config = dict(
    pooling='class_token',
    lr_schedule='wsd',
    warmup_steps=340,
)
Rows from block 4, named by matrix and row number. Rows with one number belong to one attention dimension. Each number is 500 + 40 x the weight over its row's rms, rounded and kept within 0 to 999. All counts start at 0. Numbers have three digits each. After the name is the row's rms in percent of the matrix's.
# q: attention query, key and value (stacked) (model.blocks.4.attn.qkv.weight, 576x192, the q third), inputs 64-127
# k: attention query, key and value (stacked) (model.blocks.4.attn.qkv.weight, 576x192, the k third), inputs 64-127
q.23 098:506505573499443551464559481531491483538551483529537512469448504453450526540485431443495540602565481484537431396482461450437484488531480478496487425487398472579521467485516519558499542497539451
q.24 105:538517499543555551479528547457458452458508512482590509551562457488441565541564478568506544412547534445426571426484501515471474517490541495454528520484453509491542484509487494439517502489535461
q.25 086:484474352519542412507542433497505569506496492481460559502511506530498444564501500528519427562452445457463466537566526591531528458522475562495478537525574519461482522490562514502543528460488549
q.26 100:513552522472505483426493446463449498508481505487550540458537547499491478541474541509465481555488583490478517464560482525495489575513455389545431531476451513449516509494522519485533515406471485
q.27 092:499443493502499484505563501517486601446472480498527555415539463579505555459573497541518419463486563552410499543564449592483530530527489486522449515494497554495480526544490500520619464460441535
q.28 098:430440478490473530509538473489529577409527489483539521517490458494533515561534465495577496522544515521530506531471562538494519482461491549417528520511579465495425497512493436561496491529469521
q.29 113:505552463432569535444520484530453489500485448472488509441565516508535511522483543554446456508431588485451474507508536460522544544550519437534436504464443528442523551521496524393492541441491526
q.30 096:488515478442528524439524463502437387556499495480525526489491516482493476518449559521507499539514544493487493479499518464497497563577532461559463450429381497517536501477499574465491520405518492
q.31 118:466469532516507524470521550521538519489577539464519526551476459511442536562507448510613563457528518528555522473516505510395475497495462528459499491544465478540523446521498465459524502504501512
q.32 121:501572564502495489590496549517489500519533518499452492567466553519434489532497443496447456522597450539508488467448515491502507441448558494466477479552513435529525503511479410471479480480499453
q.33 093:462499510529470542508580497467528540418515464548514530518447474450425532479554485544489565513509456511514488500475465527524516481457431498459542541475517451518434502498469448537498500592484462
q.34 086:506513500571537467496532591479502495521444512543462443525501470528458430523481461541473454467504546546482484472494504532557521458482540501482495508561493505460495537497485557424480494509478471
q.35 115:535437438403462536421523409497479446545514498484567528421573477498527493460512520499520508445477558503493477502582492459466483531524467491539513460524518538506471485470538519493470507467493562
q.36 098:455534466497493536463501421471527495549533553457491498485504449430542451542536508482504495503480568540516491527546494469488558573469485533591556478491526502486415477469515482526482583538468539
q.37 115:454525591524481517545534540536589536423534497494534489528437521483466480544517453463473501505566453547536469456439521471527503437413530534447476421551492402541453489477552467529422483569535489
q.38 088:457525407475557496463493422538515465457469458492525566500489480470523501578490493487483488562491532514481525550527467504519536558530515453541487487443568528449534502528482459468548624494471556
q.39 121:542490435475527466502454479521445473553440523487505525461548523518525500490508563524457468440442553506461505525559469496528515531521493519555467509470552551436573519527522517453525534493518547
q.40 093:489562502467485531539551467535563540515538455491481509521481454483515466516499506487449467550607457584570426516440522485525536435460529517469473428523451391497444509495498498515439452535576482
q.41 094:474533571569483510543576517460518485481504523503493491523463502457480544504527416498445477539546445530518444500469515548534514442500484574490486482492478428540472540529500462546512476500532472
q.42 096:505554552554496571588571545493556531509547501508494504511427512513458554483519465454472452538612471618524485488452537442484595434401569509468458454523467468535564536500526506519438446491520487
q.43 092:448475441478527524493504435510470523458552460485469566406457465462512491606492501495482482495522525512481530534499450501479522544494425511567522511407595446507447450473470494497559562509503502
q.44 124:584469484486451477444477505544456427531486536518581488478506450485515471413492542476546581438456500432452487493577529451410483517528440514517511487502528580493488507486497521507489498508493513
q.45 098:449491539488500509541581499527600508492515502541473502520449507527523493516499442454500500571643509585578486467476512424515509412424526508404489469546426425514455461479522524488426487495496488
q.46 075:483499436466416493461459499491475469560496495389513514384575500530555510523540584524474440483458487473500453517475499439441506559592500449505499505509518558478537545462515483454537540529495524
q.47 094:549468475542498459469464537558457478414526569523570470484494498480466512447464575462517628434419499421457526520533538510458482495576453503464522503507515545507527539478470522528568525543499496
q.48 095:565509521492530465511485565586489529509482566542514500590461513550466504433483491547507524490460510454432566532497463524475503424454555524419473521561476544527560453484525557510509417434469500
q.49 080:473506568489540570486483532501537501595518433434559429541490493497444509470475492478472520506507474559561455432562529541497417582413510551531533496584528480590473520516484471513467513469509453
q.50 090:480495546495536514514448538493429497472465539542494425522524526509435503544447487553416534479521520514496536481523496462417419473488529472533489501481444513538577459524476505484557511488434502
q.51 090:570510531424476506455506526420493521442471498528546434464504485513564502545518559592602491417503540509465545518516502458501463511520486494542464474525462540429506531461467433455517480499467476
q.52 096:533516480478576462531450539471466436538502532482475481561513566441531479524517528511504470484454470508490553487463478487537467552515470526534442541485481499556589423469512510429554553490457457
q.53 092:544442468471422481459568454550565488451495464479563509476482440548519558438566502452509501499552517499579455513475452481453507446483509495493579487498518504514477594539469518576479550467478566
q.54 083:509512478443465481458484441546442472510465466577577449417550465477549535464524533486528524469528579521551529509523525467511481512517485435533535476510475504492428552472461532472456528495481587
q.55 105:457553479440476545547454454468506443502523441496506513423530534446570513534454501468482470552534548575578484497475523467496524555551494447528572445412504437467476529484516503460449538487551518
q.56 080:457481505542485528453571512527491492477515584558553519509519469482465593464500470446504562529443468447517499489522476530479477518458491522541542533471453569566461564490442561487522532510449513
q.57 095:443498443534453505509531428493475506528596427484511537481511509471510483462482406484505511598447473548503460493513527448562541536557465516479568473472555457546396513477521525526470512554531530
q.58 078:498505516438487518460465561462457493449518515572534440471512568537446517478503492603457513453520536459463499472535503501496543440526520459467425493507436489474613478483478588511516490452459483
q.59 100:515473537535491444494537569556478499457500567555438477554502524517402531454491496443480532513495487457537515513550472562483489512505526522455453467542449524509552457548496531521528425488434546
q.60 085:455535451419452547485520471444520441539508415564482499408514509509514539495502479477540485506556543520590442498496526531501553504538502430498495425452492498462484555477531545440452531518540542
q.61 124:542536461423474558506483490508532453531473422533506496418534495520565491505521486518470444511543516551501482532492560475508491449531487491523510455528461509471471528509531486493444507494536543
q.62 105:448488562580498478472543473515482543520509589460491475512514455487423511530465504493488555563470473492475526538477477568500497525479448527540541574455500514529451537488496485525581527520485459
q.63 100:492512527474588511555501448494560482551549456456474525528486523407495444508441508464441489583509435552539459526484529546552540543451500503554499468467538436492451511504539527494466527519533483
q.64 091:405487475540503468499484449471482540462538521429495538467522576473499485520439527468450419522485492516570451474500528443514487488469546432508533527459542369528483506472556472480507467532530475
q.65 099:473528484453472414571470504504548507577463462534521495500429585456541466477512434493493468503510488484431506545508442508514487545519464510572583468455526525479454559498527521546550513494514508
q.66 099:535493578454437485496420500470529410552466531488612523567494496476460480523533514487528510499491518485475566555441471507490492474555476518474512514473415536555438516531495474534475520573486501
q.67 083:539519523415612444475481481530513534544498556526508511492396524449531509491516470449503509481417492476457509542480410514436497485520480511576494455449492565474504458523474566531474515477503473
q.68 076:525495502531538518471486509466424508464553573462526592490528524533544513444455471465478525454474537450464481483477541515455505516526481573507496555467495485469579463493547505475445518436524549
q.69 108:460454475567486470501529463509534561504468419531459581474526579473467487515484524475469479540522458503498461488507527494542464485491520492432477502502572419532435503505493434515501465534511506
q.70 089:605467523477512491468443607521486449477475528482541537490531435491504531505528530496516519421469491452435518504536429516538449482548509515501475500510520554534567507516481519543543469494434451
q.71 086:513410419579528459506459510547435511524498471501497467534464536526493515473506492459468469527460537467464486528562525536513495521465465500521505556593555557475429659578480460488526427483463487
q.72 089:445518467561456490549587534533458571505488448524470436453566504499464529447486524455472516522530483480572501503571510525506552489463525519469482438465564497517470582520448481472569465496500511
q.73 131:533446490516536401477475490546450443558470499458519501510501554548519478445499503510477480503435526459454479561564502512489515566512469530561510562536541545507468483524566519520544536474458540
q.74 108:491524476534577548543522493434496537395556499455395543448552528552520513480500479501481458485509491484503447466463494504506546465532562475531432514450511440476496501465487465428490449507548529
q.75 085:452533526471488560529544488466522523468577495467535532455492472515478428542488494472497490521551477553640439439488501485439478487468505442505518414414481412535524480468559481461498495495492513
q.76 102:453559527471521637525511525443561457482518506477577523499491448404487489583479479396543557469554459585585477485391531466480476495501570501513532484443478426529540459434496499463401517529558472
q.77 083:515510545560528479544577474490465508475495562450433505567525543523486402429461488522452448488490484493549576469543510433494534454479453504460543467453581526476495482507553492479488476530528523
q.78 113:577500431529487414502483532495495527505412502530455519482501587555546499470537467532467439496443484530453439571535489540612488492527444491497490533566506549441479543593552475496518455478450511
q.79 115:422538513473445583525498467493515499485534469512546501485561505422513513575488580492488548514575474507632474442489503432500504458490498498447510485474426414584502508422470479477490486479476535
q.80 088:497473484520556498481422472486525517488531476423491536542497521525540465530520496578516475458501453505440496468521485466510480552504426521544473499484574494459534411437503488511490485499530504
q.81 075:461524528460486474499536509507490536518508553550503443543467471458498536520499491455497527491523514521550551508510431474474461485453485527480569473480517484564534568502455495543462501552431515
q.82 096:541474573549530495487518557534460478529525584508508492499468499543431591508556491455489535555464479475486520502562428468427445516484523544500440519511488489530518501528463600508548467490562490
q.83 076:567538533469432510508442527471562515499491496489472424520510496498501581465503464416553469438521485474496498528454601550479501441504526502416541454502467545528514532458448437522470443564485533
q.84 107:526576476430395525505507535454521535519459442557441477450512548509532534491480490509471456530535504509538419516477562510546553383565526517427491436521442538485455520525464507518538426531486471
q.85 114:517521534483422476501521558488492524475509502555477460494421472511437582471488509461533527493503508434505485484459501564479485397530523509459486505532470494542493526474446528545466419549520481
q.86 114:475490550581432429505509549472537480479458568512478485572425532486476488489518458459573561454526453464505556508482510509458475416513511551418538488541469484510502539471486490549501433513531471
q.87 111:547535449517535519494485501494503536495487490536476440490513494566424541491466507554481417465503598491488389445501548566504525415520545474508428506501466599447460499528542501503487403431497564
q.88 082:469469469458494508442501436480469586518475527420496489460587495424591468554462572546426453476441539560486465443519551528538542519493448446572457442491541466494560462466515516419507598475473520
q.89 126:570550460503448524552509511496556553452484425499399492510470508543503515433505501530510460471561524505509431493519511579540558442510523479482468455511511541409500525529524477510480419467455535
q.90 093:528490460516447476482465540473524575515489476541564520569460508503486480529503449563548512426520488413495518480537473545456521492502511518454545525548537552460462484504486509516519433448508562
q.91 078:425457469481553468484498449426458458534484515483529556495563512429486444517496514559533562519526434548512534439506495503504472556479489476487581477480460473562529424423531535477494509494531477
q.92 107:554557477530490560506514511469516555506449447503431410496478449505483509478505483500516467441536557487489427529440533557528526406503480479491507458526521559440545521480461470516485455487474517
q.93 110:510419464517496505461487514470444475482500530479520527480511511519536446516489542486528567427428462406480570476528493435446478553483487503512483556461482520526527433443523537461551527478516511
q.94 093:475509627481490474505497480544576497500533478457490550548498518481518507529499463524400516631498435576545454496488507458562429502446491507524519493485535431558467506491550503509517525520521487
q.95 111:547494468505592494491481487540420533512470466476481469526534459598500484451508495542518464485468550433430461429511521463526512513524497483532479539478510557447519487493512514456528533467460531
q.96 080:487494489535484523503589463504471508524505437489467431488524485513609534498521548470562491483525482542521493479511574484618526408507490495525516504467572405483502512506506494441519566537516524
q.97 115:577521556495520506537492563530537509519524502504500476550497497533414569555580449494475490533564516465467516510520451500509471480499535520475431516566427507503541471548526535525492410445514492
q.98 105:522472492509494491526533498567539514551480570501474516517409463516428554549624445549489512551472486459448565495564488531480466487509484493447512522560435485501500504533534505516529475490495502
q.99 093:595544563521567529467459543549490488453480543479540438520474497574477536521582439505497509530542492493458531490475477479493520519500538531478405543527428463487553455547527507482549472496582517
q.100 125:438473483546484502545467527439502550527539530447457502541504527487498424474421536487574531454483470448529513445450505466486513513467464502564568514457569472552524475402524432461465555531502471
q.101 114:546496510477510492482518481512527486455473437541487459437528534537510558486498487510482430520502537490440418498562449570542517466544504478445458509543468558466495575589533513495496434431458588
q.102 104:475498466486510552508491461453444526496478480478552541482557519491612445458463601460510520467438456506470443462464551485525505496505458496529521519507576488495517491462555467476490504541446545
q.103 086:464529471521512489518536457502480502455530467471454478497510511491585463463459470500492458510535498589549451542499521487531586479504547450535539518422472497531508495454514545444478565495522511
q.104 126:524438503478463496450502427517502501485475461516502519443536523506511502488546518501446530529447514567473432561574512516506513494557451442509516491502469539459466577581481544528443521514456571
q.105 121:442479490520483538497506489408471511471571508544464500468513496437521476477447573458537496468493456550580496509452529475492555482462472470511571485410570444516481518456455490488469561592523495
q.106 093:552548454513552528442489480491433486494538479449536519481522522424558495460455512450463576536446544504483532472532536503470552475542520501528493442433472490466455519492521581466489539514555529
q.107 125:454528442564467509532497508439482530504508523482450482535498500490499437481419574501520500463492474469557498490493503494488499525470471468540579469401588437516494478425539474463496520538478493
q.108 087:496573499496510553549488514498560532525457499506468461573545515591481496544558507600508428530560527482449457488545501496561505403543520498496501486534505537505539504585554513497470444410455561
q.109 095:483465495503472475499460486522537507493496478483500498508508513514538547539524508541505460511477492557476534467606476518546431533522453462470489511523502562504480468540463408464547462521410547
q.110 102:526553422494535544486476459412480523498483432511486503445589497502508535507493464563509447516507602520468446492528486489521584491570516445504451473470450553447493525541529518422515529440502497
q.111 085:475455444491414443482556491486535480489529450501481475419456516532512591518505494465533484546452507480474488519526449527504513444466489508464499470508504540491490566565400482520535430531472540
q.112 097:462516563450510490442524480532508451494488572553557536515454479501501538500574450430501546542516439558524554544452477445528477511499508516481577447546438475579481477516461515551493526525582503
q.113 100:499476520537511503495508454585513492559578493494458592425569550517495522438480488486423439563500480510522516579546457515512528472532510501545478470506515481497463545574476492504518551473488519
q.114 089:492486527482480504492537531538477440526572455532540567471484508437506523490450480502498488531524488554528451438535427454496478516532535505586490453463442464517468484511496485468456538523500535
q.115 091:491445479483543535453555454432594502503500492475482511425513496472521497488529553541517423463495448523490464470563550454509478530469428490498483548528503426507469508508537463477532587520480537
q.116 109:449427544469476548437550433574451459557535485494561596480543521402540504538473466446472541565485504550566457506562507502482466528543484509520515477521463533563414545527505519537473543480507522
q.117 119:491499554497529459527549441557490440525523534536487555508460467477457537461476442460420504579483505491532521559526438549486514535465475526522560491531477501557437504548471487563537548525475490
q.118 138:489550460496541522499413522393487505472493504473477466472552518485530410526461574507509452407482543526483442449460519450569538450528493465558444504465526477431584481450562491404473515457518464
q.119 081:518446465485463572497485496447449456506549505538539559453506509361609532467417481489501508417481539470516493471490504424458487507472563535472489511413493448524527391464537553519467446531560502
q.120 079:490517534507517538489561471510472505530511508518483549511472494465512522513559453458489567567528454441501555504546467534469433518522486466465548463508425455503542497531474515514506520528508480
k.23 099:473526512501493457523508515489566625506518496526393525522528499521488505555518507531476487500439441424534519559508506544551445520462482452480465551500524569537469434507485425485566468438493489
k.24 096:501523506456471511511553466498521538465542440494473532540492553561605532483473556448539453483492477548538447506487557457534512510509577518430517424471449406513529453498496447523432460518504514
k.25 086:530533547452468510480451495518425459572512520516628459472495467470493519558476475566424567519521521526558486552525511477454447475487494470536520515526474564528468518520476506512456557561472550
k.26 092:528565431504497453500459471426561524492442473460517479463586499487541528464445555459487456429505487486495479495586581474523536475488574495511562472452588495500487600493510479480472539605531525
k.27 097:485530581435523436513498432496521505418510500460497528459491507399524524472507523439489484513497444465543549523514500492486473479447606481489509459422514441529475461433460422512455571564545466
k.28 102:482475519490479503504532572527449498510550546543518512540358445471485486572559448530539532526554474423533513518474411517471474536510511444449477459517390541491517412554451499527522528499469478
k.29 104:486592435426529473520464435436479470498438469476505514464582491477551510496377550539555501502516535541536457477520582455534534481478574464535532443419487459487485507444468480442468554555520513
k.30 097:458536453492493471526449454398524573496469450452466468420601537534556503473424565520439512505482532458485450508524548514526544463506517416495502472446503490423444491529484460472519535554531523
k.31 112:484454514477418512564527501495501577439570458487510505566431522529515555556473454434520431473562405489532494527419488483474500503449501487482499359513444503520549435533493488581516462522501454
k.32 121:528472566528506516493529501564463515475546483528496497597458537477482519536561445533449470561551469570487539456475474551455466503537508530426495520501474486588531458609464493509538442433480519
k.33 096:562479501501475463455458541489494416468520479569548534527442480511496531495508486509471520533537445507487436483469465525518495464521416486553488512514486512533492537501460556574452500488489471
k.34 085:527495510499532478537486488547465466526513481466553465600491612547526499508527449536519441525495486581517470494374438463579461524500492480476475507483484493522544478589550532530514467487510502
k.35 105:455475452523482487555505483416535541519426495477469507433501473478474455416492501485521496428435465464496539520542586489528511548521511461521546508480531494449500483412500439482522490524542487
k.36 104:541488461497521467534485528434467495494414449480517475450470493506435435439499446475543539486418497475480480602519558534538569539509443526569591553540564542439454615468541541504474506545501496
k.37 109:523481558501490475558495579578456499498497489559544499544458527534485517547581446522503478603568508479466579485422440523471573457503481525468508479543479518564494513552503543574507449471472508
k.38 096:501502516549517503483485513467468558508494482462467472434541515476430473447437529412484561497473529490537460453579533513476451547493511550501544543532510489453478533493524510493491530485573527
k.39 116:472505487526557503510490449448491521495476475412493530480542529487553501490496530510499477447461532522454456507587536492500471507458543493509485560488553455418498480501533440405503525499567506
k.40 092:572502546497526470535499594464466529485536512475465454568565531506524493481539458490495464497508446429430511534476554463457504468534462512482562521492467485535482485515479508540416384470498425
k.41 097:591517541514525430499476590560457515476532525527549438520489547512486567499512467458492514532494419523495515513443495542478417454498483559490494519520518518545500503544488553588466458456507455
k.42 095:530479530459555522526481501631530580552508535495487467573503495550504478530559431517522440484502431502478579530490523457455539446485494552480523479533463461500512454488535514553513418476498474
k.43 097:539503516526495460446455479496534494532480495526505466488476473488470476484412488383399579511475523494482421448551535527443492521490483498523544515504522468485492514436528530480486591592578462
k.44 123:458467428470486525502578498430535510459446523467496544455536460485498473468527525533558474468459530475527555574521520471530552490491487507545534452472567480448454513485510473488498496526487546
k.45 100:500535555511533541531511535516516503517453547573543446554465505517483531549497405520567501526554421480467575503500529517506560458490476486488518509507430504503556440466544517535423407555513455
k.46 082:503456440495580508514545452475489457460491468470532504479539432460613465460505587512501506459426509482519469568549551519488451469506537439496466599505487469491488457506475466491466589438538558
k.47 102:475488393466425460447484490482498520461459492485481502462539544483524501477520517547506481547554535547550510537480482473522537519497464513517513417491544507489516560563478471516584546513402553
k.48 096:437532497508481481470499488532562490472529519502497499527532581492482454493476563481473576492507464564524459513517564529572488561371478518495575505484523425482475489421537465532529514595461486
k.49 083:498518447470545464512501598578423470539498500544461508514531448477514588494435452445563450519493500494503534567562455548524542553537514465461554440551452481537519556506508538465477523538477542
k.50 090:485488540461531483530469488507485464551504479507510521481540564479546449458463510485527447518502461505547499553477514496551504588453552519504516440455485450478527503477542407557562481467412513
k.51 090:517564436589508473486473516437501468498480448532542483445436560547513472470510584569481492477483522527446423460540526541490496436524526453510487522463567505442494528551497492449480464553549523
k.52 097:545491476451461494520428452539492505543548484554582522389500518514521539504441425458513434504543568563532486481554511538500495522430472485532497455498485534507460540498415483544543526525463502
k.53 089:506517522549514466425526543453524545521471550423447446574528475501512503451511537512486460455494541441488540485469481543422537479491526521499524508476477504493542473477511546467484507565554481
k.54 084:569572462539524435452516518437481584554499533523401504524452499531571476509510551561493515521480501483457516478508524481518513444541539526454463505509547469514550463513535550433528409535491541
k.55 112:525541425491473542497518510490486521531508502552518525512530444534484573583500442523541473496530565458512518488510504463479512540590497438516434448503458579506507515521481531493511491434480440
k.56 097:459509513484574512500484497530497542501538528522392477511502504475488428482447482462454488539495396530464562479431453504483536504421554553484553492452471486524550461477488426524503511482537517
k.57 094:496456518513507524492559521505490513484493535459473481546486398501488534534504503457521522493465499478532598506473465503448572529531458524528481544518459550534531495507513478425472529462540447
k.58 085:432482555508449445464497465508533542563482497491540488515561560521481480542509602602475475542492466544538439506526514484569544583519565499500512532492500479461570507514496529498525476543409496
k.59 097:431459549495516512493501541540529511444553533437486490533543513451487475510462567474476479576511397496489525516465493469600522552454492552477561494461483423532533496452523432517520514493504530
k.60 091:519507444519492509453509515400438498570522537513485493526512541491483524621527564574509471523466489495497491478511551481518494495555560481526455542519514494569514463524481506445508484513474440
k.61 115:546548477597471512455534537441541487479468505552521487505510507530470534600528591585492531470557551490533490418540514531513493453562510531500440551579552534496541495519521548453522492462470462
k.62 102:462509512417497480562486478479478461475510473461448439463467489436551460448453469420441518472469466505502517542447419467433553464449486508496555468477447497496485497447477529539491514481515514
k.63 105:514445491437490494463513507559457479509508547563541483465538401464484618539515480461515469535534539471567545478461441454468483562503461493546452459496468589537510471477403495506507486431406498
k.64 088:523462489485549495485568555574497454539444523568547506515498495502510540494572480521504487551512480493536555454511448472463508493494473547570471466570508553493503472528549523487433502390502481
k.65 101:512587524447503550493425516464484450538470461483519485459523485502482569507427465524409474533568505563545423507509589479504405471454553450521514465446520523485465498468532475494529534414486592
k.66 099:477491423482426507477401525420527534497442468531509499453514542506507495549464561494431513467500516463454502496534565459529443395442527435520534529512540466429552508491515512493516475508451482
k.67 085:440497501530487476520511472525541558448496540465441517535487481462485549548446525467492521513505482585612493526508590488546388486498594566472488497513492483513527504456480510517534515500494554
k.68 080:482465435539493478447507404531478542480503500477509522503550458546562484485480521486486531509479436531532532502493550536458520475537468578466495507461527431596463492523499528517480460538456518
k.69 112:531481514469526490533488586550488443561453532564509479470483484545554527497527459537525530477477502493432472435485434523478526467544540485511499524575479588473488470454492562504454476463575483
k.70 096:547467571582525522513493475482481557404506482489495490551481453543493406504523574483499511486479486508544482561531546526535516517475505518469522514454465464567515463503426499555498516538577447
k.71 097:512549545551537544539463520457436524502495405452487489553477505520539414412450492489471515500474517473433451569424583541464541502519527523476500539506429528519500398440537526557553492558554486
k.72 096:512482491477512481483511513475478508581519478515475513474464480538482487518571398492492536530507511458473469472516431584466529496480450465484496563559486523516487462440481500431430468523530547
k.73 122:468595509573524479452508488465491558448508459409455511547451475454515452441446484518496513470561483539519473523503614533445457530494530481488484504447551486526508435458544423523550484542501530
k.74 110:562420497532526496544593491642453471496519499526523482545527442507497498501542450477515456526489513510530543514502401546482559568497518544474464472521465539530431446508474524557485504506533498
k.75 092:499453513467521512504525525517510477570462525504551504448461561532498525533539476515502443566514508439483538398527451500513497437526488537502420494496456452571444533536530470451490420464444531
k.76 103:496443454505505519538522478503533452513512557508513525500556519473529524533531490471524453482494495436515554502537440428522483518449440537525510487523478480519495555603564517442503489419422491
k.77 084:513429525419543486531527509574484529440533477483495485446431492487436527483495382485462491479502512563507463428544402508403540513476542517486459540472448584526428453513481441462474537513491522
k.78 104:536517529513490492539436570477443476481547439528509452540437439486474497413457506516448550536500559539472469520475551529500517491510561500480527531519468611447536494405446552553541552529539474
k.79 108:479484499452450490510486496481548495558433550538526547431521557558500509567574500554507486525537491471502541483549388479549510441477432495468497517550507485488492522546508504403438398432481485
k.80 089:519498526527590497490500541500475506509557476466528539537504465493497449458506471473499452545520499537430513508601487437507460538539548489531501518521463469444498443519493546504512455528505427
k.81 081:466491533580531526466499475510536448492441556506519432562574503410475472414556549475557567573467487508527553510505501459479536433509466539467567488498510500572512570474500551478538533557542503
k.82 091:505452530531447518484464457518462475540478535438548480507536487451487403500525501496543523493486458472487516473506533529539511537442464515517549532458496444524450457420503531579514567625497516
k.83 090:489588434465460423512518537463501498474481460578435480495492563531505526516488477521446477438459549536488511492423553520549512466512516491425530490570547541463540598543508503465451456464539537
k.84 107:510510496459413545541574497455563532442475482592449460514500464546524620541477473504490506449531515435572465565472492525435521465481468451441520446492509597508500533568465514521479468528458516
k.85 114:491494442524386497509481523501518557438424491552479495482555507515536538512443532468481490450495530465532478478446553589509566468457473562420530495481489502483516578486502515470518477495473568
k.86 110:499518455502476432502460480485511605482447518521408496467527550536583444492441486452491494418467519453465466519452550597539582507517506537418512529515499519478549530529561529489502470446461527
k.87 107:523455506530476548526574496507498563507525447496530520509481436537425581535560478513514475494460459474485558518482489539446474466486484535504446490552459544453496515538419467554576478545439528
k.88 087:511464493390554467523564507508509523482489498500541473478518519442493534467496506451489459565516465513511488473576451485499458441524528459562497450564507498548469460534465484460456519466461470
k.89 124:494532520516442514531565489510519525452507490576474472550487461586487573563530500479502490453508501464536501514523452549451502453466492525451455470519473560453517536573469511511507382466460538
k.90 090:545484437491493486522454562508456558518470477502428495546473574594547440495497465558474454418461495512402483493466530526505528539531453544413497506485459515499556498554544531480543467470551532
k.91 081:497534504460528450477476496478480412546497515481531541441573545493584514465467507478470492487474544502463444485526553516509511492545487490586496526495509490462528433492538480451440528448582572
k.92 106:526538473492490447484497488552537573485438485523439521492522509578467548554488485487450498457546471448537478536492532545483470438480488514493433481549477560455577567562458467481537419459456532
k.93 110:501465498439597528461457517493464516508504485449467499514474525462499390422441499475521441465402490462406487485482486430496518547520554496528495572502507488447506474473541499403491536480549517
k.94 097:532501515501477553547503489537552418465520524496560526507476439422464479534488523461475524575535498533594529503535489413561495534494495452543549447527475466568439448459456518593421544519514460
k.95 115:535486513534544527500497548502457488499530500477609471560442472484461490492518477505514530548472479473455534469486496528469451519513508532533482590487467527516531455511455512522568496542497451
k.96 086:574483493455469484496494562495478404532498470535492578446527552499499449458515496496485466501446537494391540539507436452457470455551476474497523515521518550503494473464477518510483616471531472
k.97 113:406485488462457541487485417545536504517527498459499493537520457491487473600469513471500533492540512473554488542484502492509489573422484460484605480439535435523472504468478433506494518531437582
k.98 112:439527483458522509483469420506565427502514464432553506406537440453515508511416478476469473491525494488572477499509515421500473518418493426552553499469551484546433562466506447531489461539502578
k.99 088:475568453578462460514514475487550483463476535464477494518491488495508410492459533472550492475505441466483492501506480578523531572485488493457627469484541517529425481480525451512491534474489562
k.100 120:613448488446501504472495524542499480497462472547565527464487549518529520421513492526524459545471554518450455496568537497506467490573561510510438503514506544507511524622552603497479483457497502
k.101 114:427530497509523547532523477505497544472545482485462462534495417493440513620479482489465585488508492485567554514395480490438500512469467419499576470448452499517504462449440417524536542557526502
k.102 092:571487521465577494484500558513457497532475475585508483488467470552480492463577451507440474522407546507460495480502503513514525491541549492527386529533500528481585478596501540504472499476518469
k.103 083:600440513509469487479497531446524522507467553507551504473472468462440428447536447548520495504394494538422518507546466505468469454509492548487483480540457522515510484463473481483422494524504450
k.104 117:499522482583526526513531520460507500567568527471521469450499444430443505519528477516476552445497530464522566458482515531489501413423467456526554517494537506519500467424425476508485489536515420
k.105 114:542484510497540471508528570475459494478480481558499489450484563551520468440544500532526463518510528523423516483431512475563536449567520543470430508535471541480550508557506570450468485489557424
k.106 099:490474496554505518617506466482530485508494471484547562560392496448446414511573432494515510546450452483431511488509432469477422450533459554463562569518519537513452492482493486518448458514486504
k.107 118:546459498488523496505465544555483457494457482543605495477494519528519519472520438524531525501442540520438478470576509424499506501556551541503395513548445527482548551588499553437465484441521477
k.108 095:465445537457462581491517484508482437535493542514494420462473383472508517545491547466516531471503507502578534503563503521427476504479477542536527487510464482527491509526433462616522509533455530
k.109 102:532558496510512504507487548530513476514539498515515440449516394505503605519442463477479490467560513459553471507461489475492483476470482443501524452489489500449540525440468444527545487495502471
k.110 100:454454492509496514502553473435503504537456486530479490518464466483457511548542472497496563479488487475484520513519535523443483548468486600468633558535527470572446527489423453551491522541515480
k.111 104:453582516493525483481511550478509537454551521476500505518528521500523461508458571512451506430548501486499505490437510454461498449500522443505430468445489453495532430432479467482506515482500415
k.112 106:492561484453480525532506537435541463514501489465490548486516495489446532568452530586449527497499541465528539463488530528508481487495430520586522477486557539515484522473443521470515557449496493
k.113 101:538497520551511535461483505534549491527561495549537484473511475472445524497438448545420471519560585484548507419551485560455488432537482459510473498520526488503547488481455474472467510404503497
k.114 089:520562463456494475530506548509564442498537502539550463454510420538503564498512448573458514538589534456522494468613512532476524503523480483491520510512467525475464496506494530463457479456527485
k.115 087:533474499511566544519488539538498470481483505507527462460428447549516512432517444420561440520530533409489548471548465457454472507481510510519469467485474489449529542539524461528465451470549486
k.116 102:529546502503519488560532527419528485514497500516459518442501469544455532568513461587469468459529500483512518482529509577498558434507490527529488536580519565459511506493494487477436466472516512
k.117 117:443608545499521556553506490468564497516529485488505473533482451505411553574500488625490464491532559527531499458492511535463501435468464455527503514485495459525542437515532473427492501420529501
k.118 125:513402531472493478462530466579457476458489507513592486511465500475545567435497502446543498538502486525510492529547486488526455532491506511477562477491489511565472540499498539614515525546465515
k.119 086:477512376569495461458548502450454479488458521452407514472495499529567501505456544448508499459510503477506507549508516491587492516461455542511547522515479553464469477482514512533492537534461478
k.120 081:506446484605529527432507443427562512543571480514446503480521480504477496562533456442516537506481532521426509486515445417450491407482514534514483549450473473488454548451481443457500534431554451